Weights of a small image diffusion model.
Model: 6.38M parameters, 32-pixel images, arch uvit, norm rmsnorm, activation reglu, patch size [2, 2], layers 10, width 192.
Training: muon at rate 0.0091, 5600 steps, batches of 64.
Data: trained on photos with spoken descriptions (Open Images, Localized Narratives), 7.0 epochs.
Rows from block 4 of a small image diffusion model, named by matrix and row number. Rows with one number belong to one neuron. Each number is 128 + 24 x the weight over its row's rms, rounded and kept within 0 to 255. All counts start at 0.
After each neuron's rows are labels from the 100 images, of 14976 (inputs lightly noised), where the neuron reaches its largest size: "top examples" is what is common among them. Only what is clearly more common there than usual is listed. The data: photos with spoken descriptions (Open Images, Localized Narratives). In brackets: how many of the 100.
# gate: MLP gate (model.blocks.4.mlp.gate.weight, 768x192), inputs 64-127
# fc1: MLP up (model.blocks.4.mlp.fc1.weight, 768x192), inputs 64-127
# fc2: MLP down (model.blocks.4.mlp.fc2.weight, 192x768, transposed), outputs 64-127

gate.188 [145 130 172 135 112 145 122 114 110 152 140 115 148 131 142 178 115 136  91 155 117 184 157  97 106 144 153 165 100 157 105 141 122 126  81 125 162 123 131 158 128  89 166 125 156 126 155 155 147 132 110 142 110 158 140 163 160 127 139 129 163 105 124  91]
fc1.188 [151 106  89 117 165 127 102 118 139  98 115 123 110 123 153  92  98 123 142  78 149 128  88 175 121  92 115 125 139  98  99 140 181  92 151 113 118 143 143  99 147 169 135 112 108 140 110  93  88 119  99 110 149  97 117  93  86 119 115 148 124 125 144 150]
fc2.188 [120 133 148 110  84  68 117 106 122 118 165 123 119 149 116 127 151 103 142 140 138 131 160  96 146  94 158 122 109 140 158  95 129 135  97 144 121  76 127 148 146  94 158 177 132 102 166  86 118 112 111 134 100 149 155 156  78  95 143 123 156 159  94 128]
top examples: text has "grass" (44); text has "ground" (26)

gate.353 [118 149 150 140 131 116 105 101  99 175 128 133 112  97 119  93 122 121  88 140 116 162 129 122 109 126 136 139 156 134 140 120 145  78 136  87 143 114 112 153 137 137 145 148 115 133 102 176 137 124 155 129 108 177 116 159 144 130 126 136 149  73  78 136]
fc1.353 [102 122 114 107 164 115 109 125 147 129 120 100 158 177 142 142 144 154 157 150 136 147  80 151 125  84 122  99 109 137  97 115  77 146 121 132 137 134  97  86 136 131 113 146 138 129 128  99 182 158 184 103 142 119 138 134 102 133 138 146 104 110 140  94]
fc2.353 [129 160 209 151 108  98 117 122 133 109 144 145 129 124 139 134 101 117 142 131 146 133 133 114 149 169 185 144 117 127  80 118 163 124 155 111 118 104  97 142 107 165 139  95 137 166 165 126 129 149 126 114 123 107 130 141  88 171 127 131 125 156  69 149]
top examples: text has "trees" (83); text has "sky" (71); text has "grass" (29)

gate.348 [122 151 123 143 141 108 138 141  97 134 131 119 115 124 120  92 118 115 117 127 125 114 130 120 115 150 155  74 133 120 137 108 139 151 148 152  72 173 116 183 138 160  82 121 117 118 128 118 140 124 123 116 121 110  74 100 140 158 170 102 154 117 110 141]
fc1.348 [107 162 100 124 121 128 161 172  93 115  95 150 137 152 103 127  86 103 102 127 145  58 156 131  98 110 153 112 121 124 143 126 113 153 138 146  88 161 119 144 148 120  81 112 158 112 127 174 130 126 126 146 116  87 121 129 133 152 117 153 138 145 154 126]
fc2.348 [140  76 121 166 135 127 117 122 133  97 121 112  94 127 173 109 125 140 167 128 132  91 141 134 119 131 130 110 175 114  93  95 144 163 144  98 133 146 142 137 132 133 145 136 123 109  88 101 134 117 153 107 135  86 140 136  86 158 130 146 115 102  73 108]
top examples: text has "wearing" (35)

gate.497 [113 135  94 157 127 138 150  99 114 133 129 123 114 146 111 130 113 113 108 109 152 109 112 112  90 108 130 114 164 105 130 116 127 106 145 117  75 113 104 133 105 108 112  98 140 110 134 108  92 140 160 106 162 110 135  98 136 129 158 122 150 133 137  80]
fc1.497 [126  99 154 116 116 140 111 135 158 151 121  99 117 134 175  96 123 134 155 140 125 142 108 108 141 120 139 141  88 157 131 123 125 136 121 131 160 103 130 119 129 140 154 139 112 106 151 146 134 103 108 120 104 148 103 142 122  94 130  99 115 124 134 176]
fc2.497 [150 152 103 148 114 131 154 136 128 114 140 148 135 140 119 163 118 105 140 106 126 135 114 126 112  94  99 115 170 123 116 142  82 126  95 142 135  94 140 108 104 112 156  97 162 101 102 122 143 146  81 104 115 154 117 120 175 108 102 136 140 116 146 162]
top examples: text has "people" (43)

gate.180 [ 96 129 139 154 140 143 123 139 109 161 153 160 113 132 148 124 161 107 118 157 118 101 133 114  96 111 136  92 126 136 141 127 111 120 140 110 128  99 166 135 124 102 154 118 137 139 121 157 113 107 125 120  72 168  99 142  70 102 122 126 118 120 136 126]
fc1.180 [100 113 145 124 159 144  89 113 125 164 103 136 156 114 142 117 160 126 126 155 113 125 134 140  73  89 137 140 125 116  96 132 147 121 103 122 116 103 104 137 166 117 166 109 123 120 111 111 121 115 126 129  65 150  85 134  96 129  85 131 113 100 162 141]
fc2.180 [111 110 124 167 151 128 131 126 119 142 146 117  96 120  89 124 140 115 195 127  96 130 153 134 138 149 110 125  99 169 136  87  92 107  94  95 161  85 128 117 151 109  95 148 114 113 132 135 122 129 134 109 128 153  89  91 158  97 152 132 131 135  87 131]
top examples: text has "trees" (79); text has "sky" (66); text has "road" (26); text has "plants" (26)

gate.575 [101  67 147 130 126 133 117 166 101 155 125 118 121 113 121 112 121 149 156 145 112 139 184 106 140 111 152 110 136  96  85 116 146 153 133 154 155 153 154 150 124 106 123 121 150 122 170 155  96 158 123 130 134 136  99  84 115 145  94 138 165 108 167 103]
fc1.575 [149 178  94 109 133 140 136  84 150 122 126 128 140 154 165 153 172 101  94 109 136 103  58 160 105 141 109 129 119 157 170 113 137 107 140 112  99  82 109 144 123 158 142 142  85 125  97  92 165 105 137 119 109 134 112 181 156  95 150 130  83 150 125 166]
fc2.575 [135 105 133 120 163 177 157 133 120  98 111 108 123 121 133 139 104 109  72  93 133 123  85 169 145 101 132  87 121 152 151 140 180 101 158 157 141 143 126 133 126 124 139 137 128 118 115 158 141 139 129 106 152 123 145 150 152 129 133 114 117 124 132 144]
top examples: text has "lights" (25)

gate.721 [139 140  85 123 130 102 119  95 143 104 144 120 109 132 151 105 106 115 136 109 121 127 152 165 152 133 130 111  99 104 159 139 154 169 167  92 105 140 139 114  91 158  94 127 137  97 124 108 118 120 106 122 146 135 105 116 124 116  67 140  82 123 155 101]
fc1.721 [140 136 111 119  90 122 137 136 152 104 107 137 129 136 173 103 102 142 127  99 154 108 120 176 153 113 101 135 148 121 121 151 143 107 129 101 121 161 134 167 107 104 108 178 158 150 105 136 123 112 148 101 115 121 100 149 109 116  89 152 109 122 136 113]
fc2.721 [ 99 108 164  98 179 167 102 134  99 102 100 111 119 113  95 120 150 120 119 161 147 143 143 103 138 173 165 141 126  98 108 113 123 129 136 161 157 126 156 113 113 173 104 141 122 137 137 146 120 102 159 122 120 142 139 114 142 130 160 122 173 151 139 142]
top examples: text has "wearing" (30)

gate.450 [ 87 140 161 164  86 135 165 123 119 166 125  97 155  96 141 143 125 154 144 101  91 180 131 119 134 184 154 134 140 147 113 159 102 123 130  94 144 181 124 133 132 116 125 128 130 117 136 144 143 107 166 126 134  88  74 133 133 111 138 109 129 141 110 145]
fc1.450 [ 75 119 112  84 164 140  82 163  94 144 151  94 117 177 155 100  99  98 100 146 140 116 121 157 124  96 116 127 166 129 135 115 155 117 130 164 114 170 155 154 108 100 131 126 122 142 136  68  83 119 104 110 134 150 117  62  97 122 113 116  96 102 120 155]
fc2.450 [157 126 160 111 111 129 153 138 166 141 101 135 108 124 127 154 163 142 122 139 140 169 149 101 140 125 142 136 125 124 135 145 130 136 117 140 153 107 140 109 121 170 156 131 121 117 132 149 132 144 113 165  95 133 119 127 109 154 124 113 123 145 124  89]
top examples: text has "persons" (30)

gate.689 [150 110 134 114 124 154 118 111 166 124  76 142 132 139 105 115 100  97 132 167 144 146  94 160 105  97 140 114 121 121 113 151 192 105 178 123 107 125 171 130 146 124 135 119  98 111 113 133  98 141  94 168 117 114 138  95 141  85 138 131 166 102 149  83]
fc1.689 [139 140 157 135 142 163 144 105  67 162 134 131 151  89 111 124 153 114 123 175 123 111 152 109 115  69 130 146 152 119 148 127 125 133 120 139 117  90 150 183 127 157 123 129 139  99 106 120 142  93 137 138 113 174 161 137 116 104 187 115 111 111 103 151]
fc2.689 [184  86 103 154 107 116  94 144 150 175 141 127 111 111 123  98 117 107 160  87 180 110  95 125 131 119 158  97 175 117 110 111 129 102 136 125 120 116 112 109  97 133 121 157  63 162 131 120 167 163 124 140 118 119 111 135 113 166  89 120  86 162 124  96]
top examples: text has "trees" (56); text has "sky" (52)

gate.397 [176 169  99  99 157 158  96 154 139 136  96 136 142 108 153 119 140 107 129  61 101 130 107 117 132 128 161 120 152 112 164 151 154 123  98 131 111 111 126 124 131 123 141  92 127 118  81 129 136 122 174 133 134 103 159 168 117 112 128 129 121 104 143 127]
fc1.397 [110 110 130 154 146 138  85 134 111 136 125  95  89 138  90 104 125 137 118 146 128  99 133 161 149 143 107 146 141 132 146 129 103 123 165 146  87 153 125 146 109 110 138 149 118 118 163 144 108 166  51 107 142 133  96 108  97 106 155 105 138 146 100 131]
fc2.397 [117 186 121 114 118 169 170 143  71 138 157 150 141  80 155 160 157 118 151 147 135 133 168 113  93 133 151 109 165 119 101 120 119 141 123 115 157 115 152 131 107 102 136 141 143 106  93 148 142 107 156 115 161  88 160 129 117 119 148 143 134 146 133 155]
top examples: text has "red" (31)

gate.88 [124 113 146  99 142  81 167  99 187 188 124 118 150 153  86 105  88 130 140 121 104 101 163 160 118 131 119 119 152 176 134 118  97  83 117 115  89 103 104 145 135 129 153 156  91 126 116 120 118 153  87 132 165 153  94 127 142  74 104 111 152 111 118 170]
fc1.88 [118 122 161 137 120 128 126 110 123 106 146 106 143 135 127 145 144 150 130 171  90 122 121 154 133 106 136 128 153 115 158 190  95 139 145 156  99 114 102 133 162 109 120 135 147 110 134 145 120 104  94  46 136 113 139 169 143 131 112 101 148 110 133 157]
fc2.88 [127 164  61 146 160 120 154 149 126 126 169 113 109 113 104 117 117 131 143 165 115 100 135 130 168 166 167 119 130 101  92 125  91 116 108 131 175 127 154 133 142 121 124 146 153  96 105  93 125 111 107 143 150 106 116 159 119 174 123  71  99 138 155 150]
top examples: text has "sky" (59)

gate.750 [124  91 165  95 137 114 159 142 146 150 135 147 128 123  71 145 102 121 116  88 118 121 142 118 119 162 120 124 127 112  94 107 117 168  95 152 151 176 122 189 136 156 159 136 109  94 106 125 129 166 130 126 148 139 117 113 142 119 107 112 119 111 131 101]
fc1.750 [155  76 118 180  82 168  78 140  75 140 122  98 132 164 155  93 123 145 184 124  97 138 135 115 150 107 154 143 119 113 130 132 134 113 146 121 143 138  90  83 129 122 111 152 179 125 123 164 156 121 121 134  86  73 122 120 123 138 121 116 150 125 130 126]
fc2.750 [133 132  86 135 120 137 114 170 113 136 140 108 159 141  80 147 159  90  82 138 132 144 141 169 107 123 119  92  97 142 106 133  91 104 110 100 117 154 129 138 135  63 142  92 127 119 141 130 110 150 157 167 166 121 119 153  87 151 123 130 174 107  91 105]
top examples: text has "grass" (58); text has "ground" (28)

gate.744 [159 132 110 136 107 102  75 105 111  96 116 147 131 167 130 121 124 157 111  99 102 175 135 144 120 153 133 133 130 143 141 123 132 128 125 157  94 127 166 134 150 153  93 138  97 146 113 122 186 160 108 121 160 121 154 116 112 151 102  99 109 123  88 138]
fc1.744 [127 103 139 140 134 122 164 121 122 144 157 113 115 159 146 157 114 149 172 131 165 154 130  97 139 124 104 123 166 189 145 121 115  83 141 106 120 106 132 140 149 137 114  96  90 132 126 119 108 117 136  45 139 130 134 157 123  99 112 170 151 173 106 154]
fc2.744 [141 118 164 119 144  87 103 115 127 150 157 171 118 175 149 126  93 153 136 104 146  77  97  96 117 165 102 128 135 104 103 116 133 116 118 109 126 126 139 140 110 142 163 160 139 136 152 126 178 127  94 120 138 160 128 120  93 105 131  90 121 113 104 116]
top examples: text has "white" (28); text has "text" (25)

gate.637 [104 142 108 139 114 117  97 122 155  67 186 112 123 127 144 115  85 150 148 163 130 102 159 113 182 111 113 145 125  91 137 125 126 126 106 131  87 137 103 108 116 128 116  91 147 126 133 152 105 138  92 157 173 159 119  98 119 129 121 114 154 111 106 113]
fc1.637 [105 148 111 133 117 121 114 117 141  77 186 109 147 121 164 122 103 145 147 164 137 119 168 115 201 108 120 153 127 111 154 135 127 116  91 111  93 119 104 104 103 125 126  94 146 137 116 158  95 141  87 162 188 154 130 111 126 132 129 116 147 113 121 125]
fc2.637 [ 79 109 120 110 121 115 136 120 123 142 171 110 190 108 118 129 157 105 128 213 108  99 175 104 138 121 108 166 130 125 106 122 150 171 107  97  76  95 112  99 163 150 112 101 160 120 155 159 105 115 127 141 156 123  97 119 121 159 131 183 114 108 140 154]
top examples: text has "lights" (26)

gate.581 [125 168 134 162 150 151 106 118 140  91 120 117 131 125 148 111 140 120 136  68  81 147 144 114  98 159 158 133 119 118 129 138 138  90 130 119 116 135  99 128  70 125 120 137 162 107 121  89 111 141 144 150 107  97 123 107 135 116  96 161 142 124 194 140]
fc1.581 [129 129 105 130 110 121 109 185  99 134 115 150 138 125 126 137 105 124 135 190 146 133 132 150 147 124 101 107 162 160 158 156 112 178 116 122 138 114 136 145 147 122 152 109 110 124 114 182 125 121 130 151  97 140 132 153 105 129 106  89  89 101  66 148]
fc2.581 [138 129 139 140 115 176 164 174 114 133 163 172 105 115 142 189 124 151 164 145 124 138 134 127 122 131  69 166 149 114 115 117  79  92  98 139 153 146 151  90 124 138 135 149 150  87 117 173 133 145  85 158  88 131  87 128 122 124  80 135 105 173 126 112]
top examples: text has "red" (26)

gate.460 [130 143 114 123 152 128 145 114  72 136 134 108  88 121 125 147 137 124  90 167 131 140 118 133  92 161 109  86 113 146 154 151 160 118 196 132 148  93 168 144 136 146 169 121 136 121 126 143  68  90 118 159 126 103 132 101 145 121 120 188 133 133 126 106]
fc1.460 [121 119 168 154 151 134 176 110 155 133 117 139 130 100 118 121 117 116 162 119 142 122 144 112 128  88  88 172 116 145 118 132 112 144  77 122 143 136  93 126 138 107  96 189 152 108 109 128 177 122 160  53 156 105 142 153  97 146 119  87  97 150 154 182]
fc2.460 [109 133  98 111 110 116 130 143 123 117 147 101  60 123 158 151 142 114 129 133 102 144 121 109 169 180 165 121 133 121 148 133 119 151 139 113 139 155 144  92 114  71 129  98 118 163 122 141 108  89 116 103 102  94 109 159 134 145 116 142 111 136  89 145]
top examples: text has "buildings" (29)

gate.60 [123 123 155 155 144 130 117 144 125 136 152 134 107 159 111 149 102 135 153 131 120 161 109 140 125 123 156 123 183 119  91 117 129 133 127 127  95  98 137  98 128  94 159 109 105 124 127 116 126  95  99 114 122 131 142 151  93 143 112 138 134  89  71 124]
fc1.60 [ 92 129 115 130 116 143 126 136 134 161 138 114 146 147 136 135 109  99 127 134 124 127 119 143 131 144 165 131 138 162 149 138 143 139 109 125 142  97  86 100 121 159 131 147 140 121 128 120 108  98 165 123 110 136  90 186 140 160 116 140  98  77 120 123]
fc2.60 [140 121 177 141 126 118 101 120 126 156 128 122 109 158 126 115 159 115 118 121  98 125 165  90 113 149 129 102 133 153 172 120 106 130 146 103 137 104 136 132 114 121 109  75 137 148 134  91 158 179 137 143 164 150 143  64 149 117 143 137 131 106 119 155]
top examples: text has "sky" (70)

gate.235 [ 90 129 145 162 132 142 163  88 136  84 137 118 136 104 126 153 162 121 143  97 140 134 155 168 101 132 132 160 105 147 119 112 110 129 167 142 159 120 145 172 144 120 133 137 112 125 118 122 138 133 157 150 129 158 130 111  99 165 130 143 164 159 144 130]
fc1.235 [126 126 159 150  99 143 116 112  92  72 113 133 151 133 120 124 186 130 107 128 147 172 173 136 118 161 148 140 132 150 117 123  81 125 138 100 148 143 153 146 116 100 125 129 143 127 111  95 186 137 131 145 158 148 166 135 111 191 118 123 147 121 160 156]
fc2.235 [131 127 142  94 105 121  97 109 128 152  88 120 126 152 149 178 125 143 112 134 122 105 132  84 117 138 139 121 129 124 154 155 134 161 108 136 148 105 132 135  74 128 124  83  96 107  72 201 158 109 137  93 130 133 123 103 117 100 152 137 152 104 105 156]
top examples: text has "grass" (26)

gate.335 [100 118 157  88 116 119 123  97 167 142 101 109 121 164 128 117 123 111 113 184 127 127 105 150 111 142 131 123 143  92 128 129 110 136  85 108 112 112 112 119 163 113 110 106  88 119 130 150 116 116 123 144 122 162 157 155 144 133 134 115  96  67 122 103]
fc1.335 [ 96 105 116 111 148 145 136  90 194 112 112 154 104 153 133 142 130 142 130 119 167 119 122 157 127 167  75 130 149 148 139 110 139 142 129 119 105 112 137 125 136 141 156 148 120 109 120  94 106  96 100 125  89 127 160 127 112  77 113 144 114  90 157 131]
fc2.335 [121 149 132 160 114 122 142  98 131  91 123 109 115 101 109  98 104 127 117 136 104 141 124 148 152 170 106 144  78 136 140 108 138 107 141 102 156 116 140 149 112 123 116 105 131 128 141 103 129 182 141 104 145 144 142 140 130 156 129 101 150 139 104 132]
top examples: text has "grass" (43)

gate.628 [130 133 139 152 129 169 135 152 132 133 122 149 137 101 109 136 150 114 119 135 103 145 139 106 113  86 128 134 138  73 131 113 111 147 125 127 111 131 122 167 175 126 177 137 119 116  99 136 127 126  91 136 122 131 130 157  83  98  92 129 144 142 124 114]
fc1.628 [114 137 111 100 124  68 103 104 117 118 120 102 125 145 132 128 122 146 146 107 146 112 120 156 109 159 133  99 103 179 115 133 131 111 123 132 125 142  99  73  82 138  83 121 151 128 157 123 122 140 181 127  98 113 132  90 171 169 151 111 110 128 138 123]
fc2.628 [173 150 115 105 136 117 120 115 136  99 120 129 145 113 112 170 119 148  78 115 135 168 138 159  84 152 121 124 106 112 149 184 184 103 176 131 117 179 119 143 149  80 147 116 138 161 128 138 129 136 124 166  80 118 180 146 110 120 116 145 154 116 136 134]
top examples: text has "plants" (28); text has "grass" (26)

gate.535 [141 153  79 136 131 119 132 107 138 144 126 108 103 146 155 116 146 138 112 130 132 139 142  82 128 113 162 128 134 143 106 125 134 109 146 149 131 144 108 133 142 112 158 130 122  92 137 100 127 158  87 131 185 152  90 130 129  86 119 143 149 103 136  98]
fc1.535 [134 134 112 167 131 128 122 148 125 145 115 125 112 120 139 120 136 159 122 128 131 116 137 123 154  96 160 129 135 142 116 137 134 113 134 110 136 146 132 133 153  94 117 127 129 138 107 129 151 125  91 116 174 154  91 143 168  69 133 127 128 106 134  95]
fc2.535 [ 88 122 163  82 126 162 135 105 106 111 129 137 132 126 137 134 151  99 113 153 111 108 163 109 156 144 120 170 145 151 112 126 124 130 107  98 121 104 118 132 150 145 159 150 127 105 110 138 139 132 156 167 178 102  80 133 164 144 143 131 122 118 153 141]
top examples: text has "grass" (29)

gate.123 [100 128  92 139 110  90 112  76 162 145 145 145 162 135 121 129 115 116 157 129 136 182 135 156 105 136 100 120 112 112 118  91 135 114 126 128 104  95 144 115 130 111 137 151 135 106  80 118  86 137 133  94 144  89 121 131 129 134  85 170  74 108 125 126]
fc1.123 [152 143 119 108 170 133 161 172 143 167 113 133  91 126 126 123 153 145  79 136 167  98 135 105 143  84 133 128 109  90 140 162 165 113 130 162 145 129 136 146 124 147 133 113 130 128 153 130 140 100 173 100 141 156 120 100 124 124 147 112 157  92 138 120]
fc2.123 [147 125 114 103 109 113 126  95 134 132 139 153 126 137 108 113 128 138 126  61 133 140 126 132 168 141 129 137 151 132 135 132 141 141 101  93  85 126 126 124 145 105 121 155 111 137 113 111  99 100 149 119 152 104 135 169 160 135 153 118  98 171 126 118]
top examples: text has "plants" (29)

gate.672 [167  94 120 139 139 104 126 140  92 108 108 140 134 183 137 144 104 168 135 133 148 136 130 118 139 159  95 116 119 110 123 106 129 114  61 124 157 152 135 106 126 152 120 107 138 116 183 117 106 150 124 159  82  88 121  81 126 139  77 143 149 110 158  93]
fc1.672 [ 98 186 168 108 142 145 158  91 143 155 135 140 122 105 161 148 169 106 139 122 121 113 114 120 123 124 131 146 144 137 139 130 143 150 196 136 134  99 142 144  94 102 111 148 108 131  93 131 139  80 162 126 154 166 149 150 134 110 148 107 111 143 119 159]
fc2.672 [115 118 131 103 146 130 147 123 112  94  99 121 113  78 121 144 155 144  99 129 146 120 144 168 104 152  88 130 101 135 144 134 131 145  90 123 138 127 118 140 109 119 143  91 104 129 131 157 120 137 113  84 136 120 159 137  94 113  91 129 134 139 115 153]
top examples: text has "holding" (35)

gate.13 [114 143 159 149 124 157 111 161 104 129 133  93 144 130 157 149 101 106 143 118 151 143  89  96 140 122 137 140 100 132  92 137 105 138 147 118 120 153 145 131 111 105 112 150 122 140 117 171 100 145 165 129 106 107 115 140 206 170  96 126 112 152 187 108]
fc1.13 [159 138 180  75 128 135 130 130 150 137 109 133 100 115 110  98 173 148  98 148 138 133 108 114 140 164 137 120 145  93 131 146 110 123 103 178 135 141 172 120 124 122 152 173 118 120  88 141 104 120 114 134 160 153 153 129 156 113 130 111 122 132 142 123]
fc2.13 [150 122  97 125 105 130 121 125 173 156 110  97 109 158 120 123 135 161 147 142 106 131 119 173 136 120 116  94 122 101 150  96 135 136 124 163 125 178 115 137 114 147 154 101 168 126 104 105 177 175 111 105 152 115 155 131 115 121 157 165 119 123 129 155]
top examples: text has "black" (25)

gate.446 [ 98 125 148 135 160 107  85 142 105 171 126 157 170 140  96 167 127 107 139  94 140 145 141 117  82 107 106 105 123 140  86 135 134 124 136 146 146 118 142 127 168 130 121 138 104 142 120 133 112 167 156 119 108 127 104 118 110 107 109 130 103 117 164  90]
fc1.446 [102 167 118 118 120 180 132 161  92 148 134 146 134 140 162 139  86  79 133 105  99 132 132 101 118 149 145 141 136 143  98 129  97 112 173 167 109 110 174 106 140 126 119 106  82 135 111 148 129 145 137 118 122 140 123 119 113 105 145  85 132 129 136  87]
fc2.446 [155 128 166 136 144 114 172 147 117 147 161 132 105 120  79 149 175 122 146 120 122  99 118 126 124 135 118 171 159 147 138  88 148 121  96 126 165 116 107 142 139  96 125 120 139 128 120  93 125 110 134 112 161 128 120  97 125 118  92 121 134 122  95 116]
top examples: text has "plants" (26)

gate.249 [114 129 110 126  98 145 107 128 107 140 132 127 170 149 161 144 155 114 153 149 107 149 149 104 159 109 122  98 149 126 129 124  89  65 112  85 106 129 115  83 132 122 117 136 137  67 127 147  77 121 148 169  91 162 161 123 142 112 134 126 114 125 145 116]
fc1.249 [131 116 128 124 137 137 129 147  93 138 108 117 122 132 114 102  83 154 104 155 195  92 141 139 110 148 163 169  81 118 114 104 148 153 130 151 132 116 148 130 149  94 147 147 150 114 123 142 146 136 153 129 154  85 123  95 131 140 133 132  91 138  98 151]
fc2.249 [113 157  75 121 157 116 153 131 138 120 107 138 121 105 147 180 103 179 118 137 170 151 125 168  79 104 115  95 115 112 114 155 115 140 149 132  88 102 105 121 143 129 121 156 100 118 110 176  98 127 171 133 109  98 174 170 121 120  80 108 133 161 160 101]
top examples: text has "sky" (60)

gate.550 [ 98 114 160 127 108  98 132 114 159 131 105 132 139 178 133 111 117 101 100 123 132 116 124 107 115 137 129 126 117 133 166 128 150 147 142 137 160 109 171 112 129 123 159 135  76  91  96 144 100 150  94 140  99 120 132 153 110 112 158 142 131 102 101 101]
fc1.550 [134 180 100 119 127 152 137 129 100 101 163 102 124  90 138 138 168 114 141 140 138 126 110 139 132 119 130 138 144  99  93 110 102 102 126 150  95 144 105 164  87 144 101 146 167 151 141 131 143 126 166 123 134 160 153 126 150 136 130 106 123 138 149 126]
fc2.550 [ 86  93 129 140 128 123 146 154 140 160 114  71 113 153  93  98 126 132 163 147 120 102 161 120 147 110 148  92 128 135 152 134 117 115 127 121 158 133 151 121 116  87 195 160 108 119 107 106 133 133 117 144 138 122 126 135 191 156 174 119 135 140 121 165]
top examples: text has "grass" (25)

gate.645 [129  84 148 138 169 138 111 124 115 119 189 110 155 129 160 107  97 117 118 111 150 163 129 112 151 127 153  91 122 141 206 141  84 143 106 141 135 134 103 110 146  99 151 149 149 122 141 109  88 113 144 117 146 124  82  82 107 138  81 159 113  91 108 122]
fc1.645 [120 108 132 157 153 144 110  92 116 105 115 133 151 126 135  95 106 152 121 103 174 167 151 140 177 111 147 127  82 142 115 161 125 118  82 141 136 113 140 111 108  96 128 124 191 119 150 125  85 108 135 113 150 128 122 143 103 130  83 145  88 102  94 130]
fc2.645 [145 173 129 176 136 135 144 107 149 160 150 143 162 121  88 140 115 137 111 166 157 129 114 175 141 131 121 121 135 161 137 114 121 145 127 115 131 159 166 100 110 141 100 141  76 118 154 123 116  93  99 120 130 133 116  84 126 105 124 107 151 136 176 124]
top examples: text has "wall" (41)

gate.197 [160 147 123 147 114 132 134 112 155 132 143 141 144 142 101  91 197 117 114 115  96 159 139 168  87 128 104 140 131 142  94 118 124 104 148 132 120 133 143 133 132 102 124 118 123 112 132 152 137 133  89 112 134 137 118  98 126 132 107 129 123 135 178 120]
fc1.197 [141 116 101 152  90 136 162  88 146  98 133 144 134 151 105  58 151 120 138  99  82 107 115 133 113 124 123 148 106 123 138 117 143 128 157 130 135 135 131 152 114  87 129  81 100 144 155 148 142 174 130 107 117 115 101 128  93 138  86 134 155 184 147 152]
fc2.197 [126  89 146  87  93 114 140 157 154 130 129 132 118 135 162 157 137 106 104 163 123 106 133 135 114 151 129 100 137 139 105 132 142 170 111 132 128 125 130 109 128 126 110 159 106 104 119 112 135 108 147  97 170 152 141 147 194 114 104 150 143 146 183 138]
top examples: text has "grass" (25)

gate.640 [142 201 136 114 147 122 114 112 121  79 125 134 116 148 115 145 125 135 121 124 189 162 159 167 114 128 116 154 138  98 154  91 158 105 147 113 101 101 149 147 132 126 118 150 108 154 121 150 116 153 138 174  88  85 119  95 138 144 109 136 157 147 125 128]
fc1.640 [ 97  77 142 172 122 127 125 148 148 167 161 131 139 104 161 105 161 120 162 124 102 144  98 125 100 158 161  94 131 134 135 123  69 138 121 123 116 133 106 168 131 144  93  95 160  79 108 114 178 128 143 119 158 156 126 116 141 139 127 161  81 145 130 133]
fc2.640 [143 124 133 164 158 104 133 114 102 156 124 109 102 112 121 152 107 143  99 136 159 107 139 139 121 147  89  89 132 130 105 157 128 148  96 141 166  85 113 142  96 137 169 118 102 102 134 143 163 122 112 144 139 107 107 112 132 163 172 105 109 155 174 157]
top examples: text has "dark" (34)