config.toml
objective = "epsilon"
hidden_act = "reglu"
parallel_block = false
epochs = 7.0
warmup_steps = 280
adamw_weight_decay_other_params = 0.05
Rows from block 2 of a small image diffusion model, named by matrix and row number. Rows with one number belong to one neuron. Each number is 500 + 25 x the weight over its row's rms, rounded and kept within 0 to 999. All counts start at 0. Numbers have three digits each.
After each neuron's rows are labels from the 100 images, of 14976 (inputs lightly noised), where the neuron reaches its largest size: "top examples" is what is common among them. Only what is clearly more common there than usual is listed. The data: photos with spoken descriptions (Open Images, Localized Narratives).
# gate: MLP gate (model.blocks.2.mlp.gate.weight, 768x192), inputs 48-95
# fc1: MLP up (model.blocks.2.mlp.fc1.weight, 768x192), inputs 48-95
# fc2: MLP down (model.blocks.2.mlp.fc2.weight, 192x768, transposed), outputs 48-95

gate.747:513475489498509514493482510496509441501534486456500471510471477516497493495480507487488509489530443534486508517475482522539515511515494492508497
fc1.747:507477495484524531513494509510511451503550491458477496517492502530496495488471476485500507499506431526496509492457483516547512487522485472519509
fc2.747:452524509519502493506491504515510512501505459517509451499510486506478495500546506508519509492494540478514491470515514492449486484470533492494494
top examples: text has "sky"

gate.163:496499505509523467522487502492511498523508489482500481506481531513533492494464498535489475536513515477447441481564474475460487525504521469477529
fc1.163:467477483548528544474480474496451528539518514484532497476535492513478513473517480467529524518524502480504562546443498548566527506518533531504498
fc2.163:469508501487457483532477452517533500499524489531467491527488526458524493507528537501494530492479518469480505505491417515512495504512495447526508
top examples: text has "sky"

gate.700:498505495481469491491474541466504488526489504501467497497503515483480514567492551496498523521553524519505514555468514501496495479482472506486479
fc1.700:503494509484508506508507520486490533517506505482506482502488516482498503530493537507481496487498493468457520539477455539580497512466499489460502
fc2.700:530501539505536482516477514463496470485505536481519482507490490539488480465519472555468509476480520504492440483505536459487468489540505498540484
top examples: text has "sky"

gate.454:499478466506486456484471533489546493508521485482514521493511508500515487507498486508485498459485522466483482508497506462489504473468496502454524
fc1.454:484497531478482477498477467513498507509523496507506488495502461522504549488534488492495497499475520474489474465498542519484502478543530525524489
fc2.454:448472475515472512481456465545488500510521468486559453474476506519499501535492509472466512469456494485502492482470475525461486521517485489502529
top examples: text has "sky"; text has "grass"

gate.393:553500502498480510468490515482513448528487533471490513467453504543512499511477491485541445464489486470510517494510476452521496460493482552476533
fc1.393:501515443470472522464525502531460491508482458489521545493495499478518484487498539488517474499471485475482527507506464475521527463488496524511496
fc2.393:495499536524503509505502509449544497486522495485464457461509468519530474536474481523498500487484494525473500512522491497460511538476480497472529
top examples: text has "sky"

gate.707:469501522466512515490478506531521523495528456501503518516465549510465548544540492494509493480475489546480454508515495498524492524491475493548496
fc1.707:484488525466492513488505496485481500486505479521501523522484485538512523519481514511503505491484473459505487470488530537512461528514471518513529
fc2.707:524458494497513494461535491474531485480465494550546529507498558459514499507515523511545500514487518501514501485482467476487492498510461499524451
top examples: text has "grass"

gate.52:497508516486553525504474492500525493553479501480473491496478505479460431490519491487505536481505534506478496537529532524455472449526455524490505
fc1.52:526504532473531450494474520502493492559503518456518502455473549514519481529524519463515547485500494504520474515519547505436457443497480521523493
fc2.52:507482473468469539525517490483499531532457490502513482512493486502495561499522522490498509508514520482552536489508488511511501470455478527485450
top examples: text has "grass"

gate.355:524502537492436494463511511469511464528484477487500484567470496518539502461525498485483490481514492511470511489495467529533526494496513467509519
fc1.355:478476496505534535511467477554536499462518537523491529427483487498512479528473477479534539504499530488510490500515513503466504458494474512525501
fc2.355:513546520525483492468486511506485511523505500522493477555523489518507508476507517486525443492507481501468470521464534530525511531487551486474477
top examples: text has "sky"

gate.594:537484475501519478511535527440490489535509487524497511517523538510495440538485501478492459482482444509489548486484504435478490534484499517471485
fc1.594:458491515543481478547489487548491531467505487491489486463485522464486485498489508504546497535501556528482509539529505538520508497478490504535475
fc2.594:519490482502469508457468538481491529490524477501531499540518491506478485525513466546512524512533495484528513500506441484506465489513469484499500
top examples: text has "sky"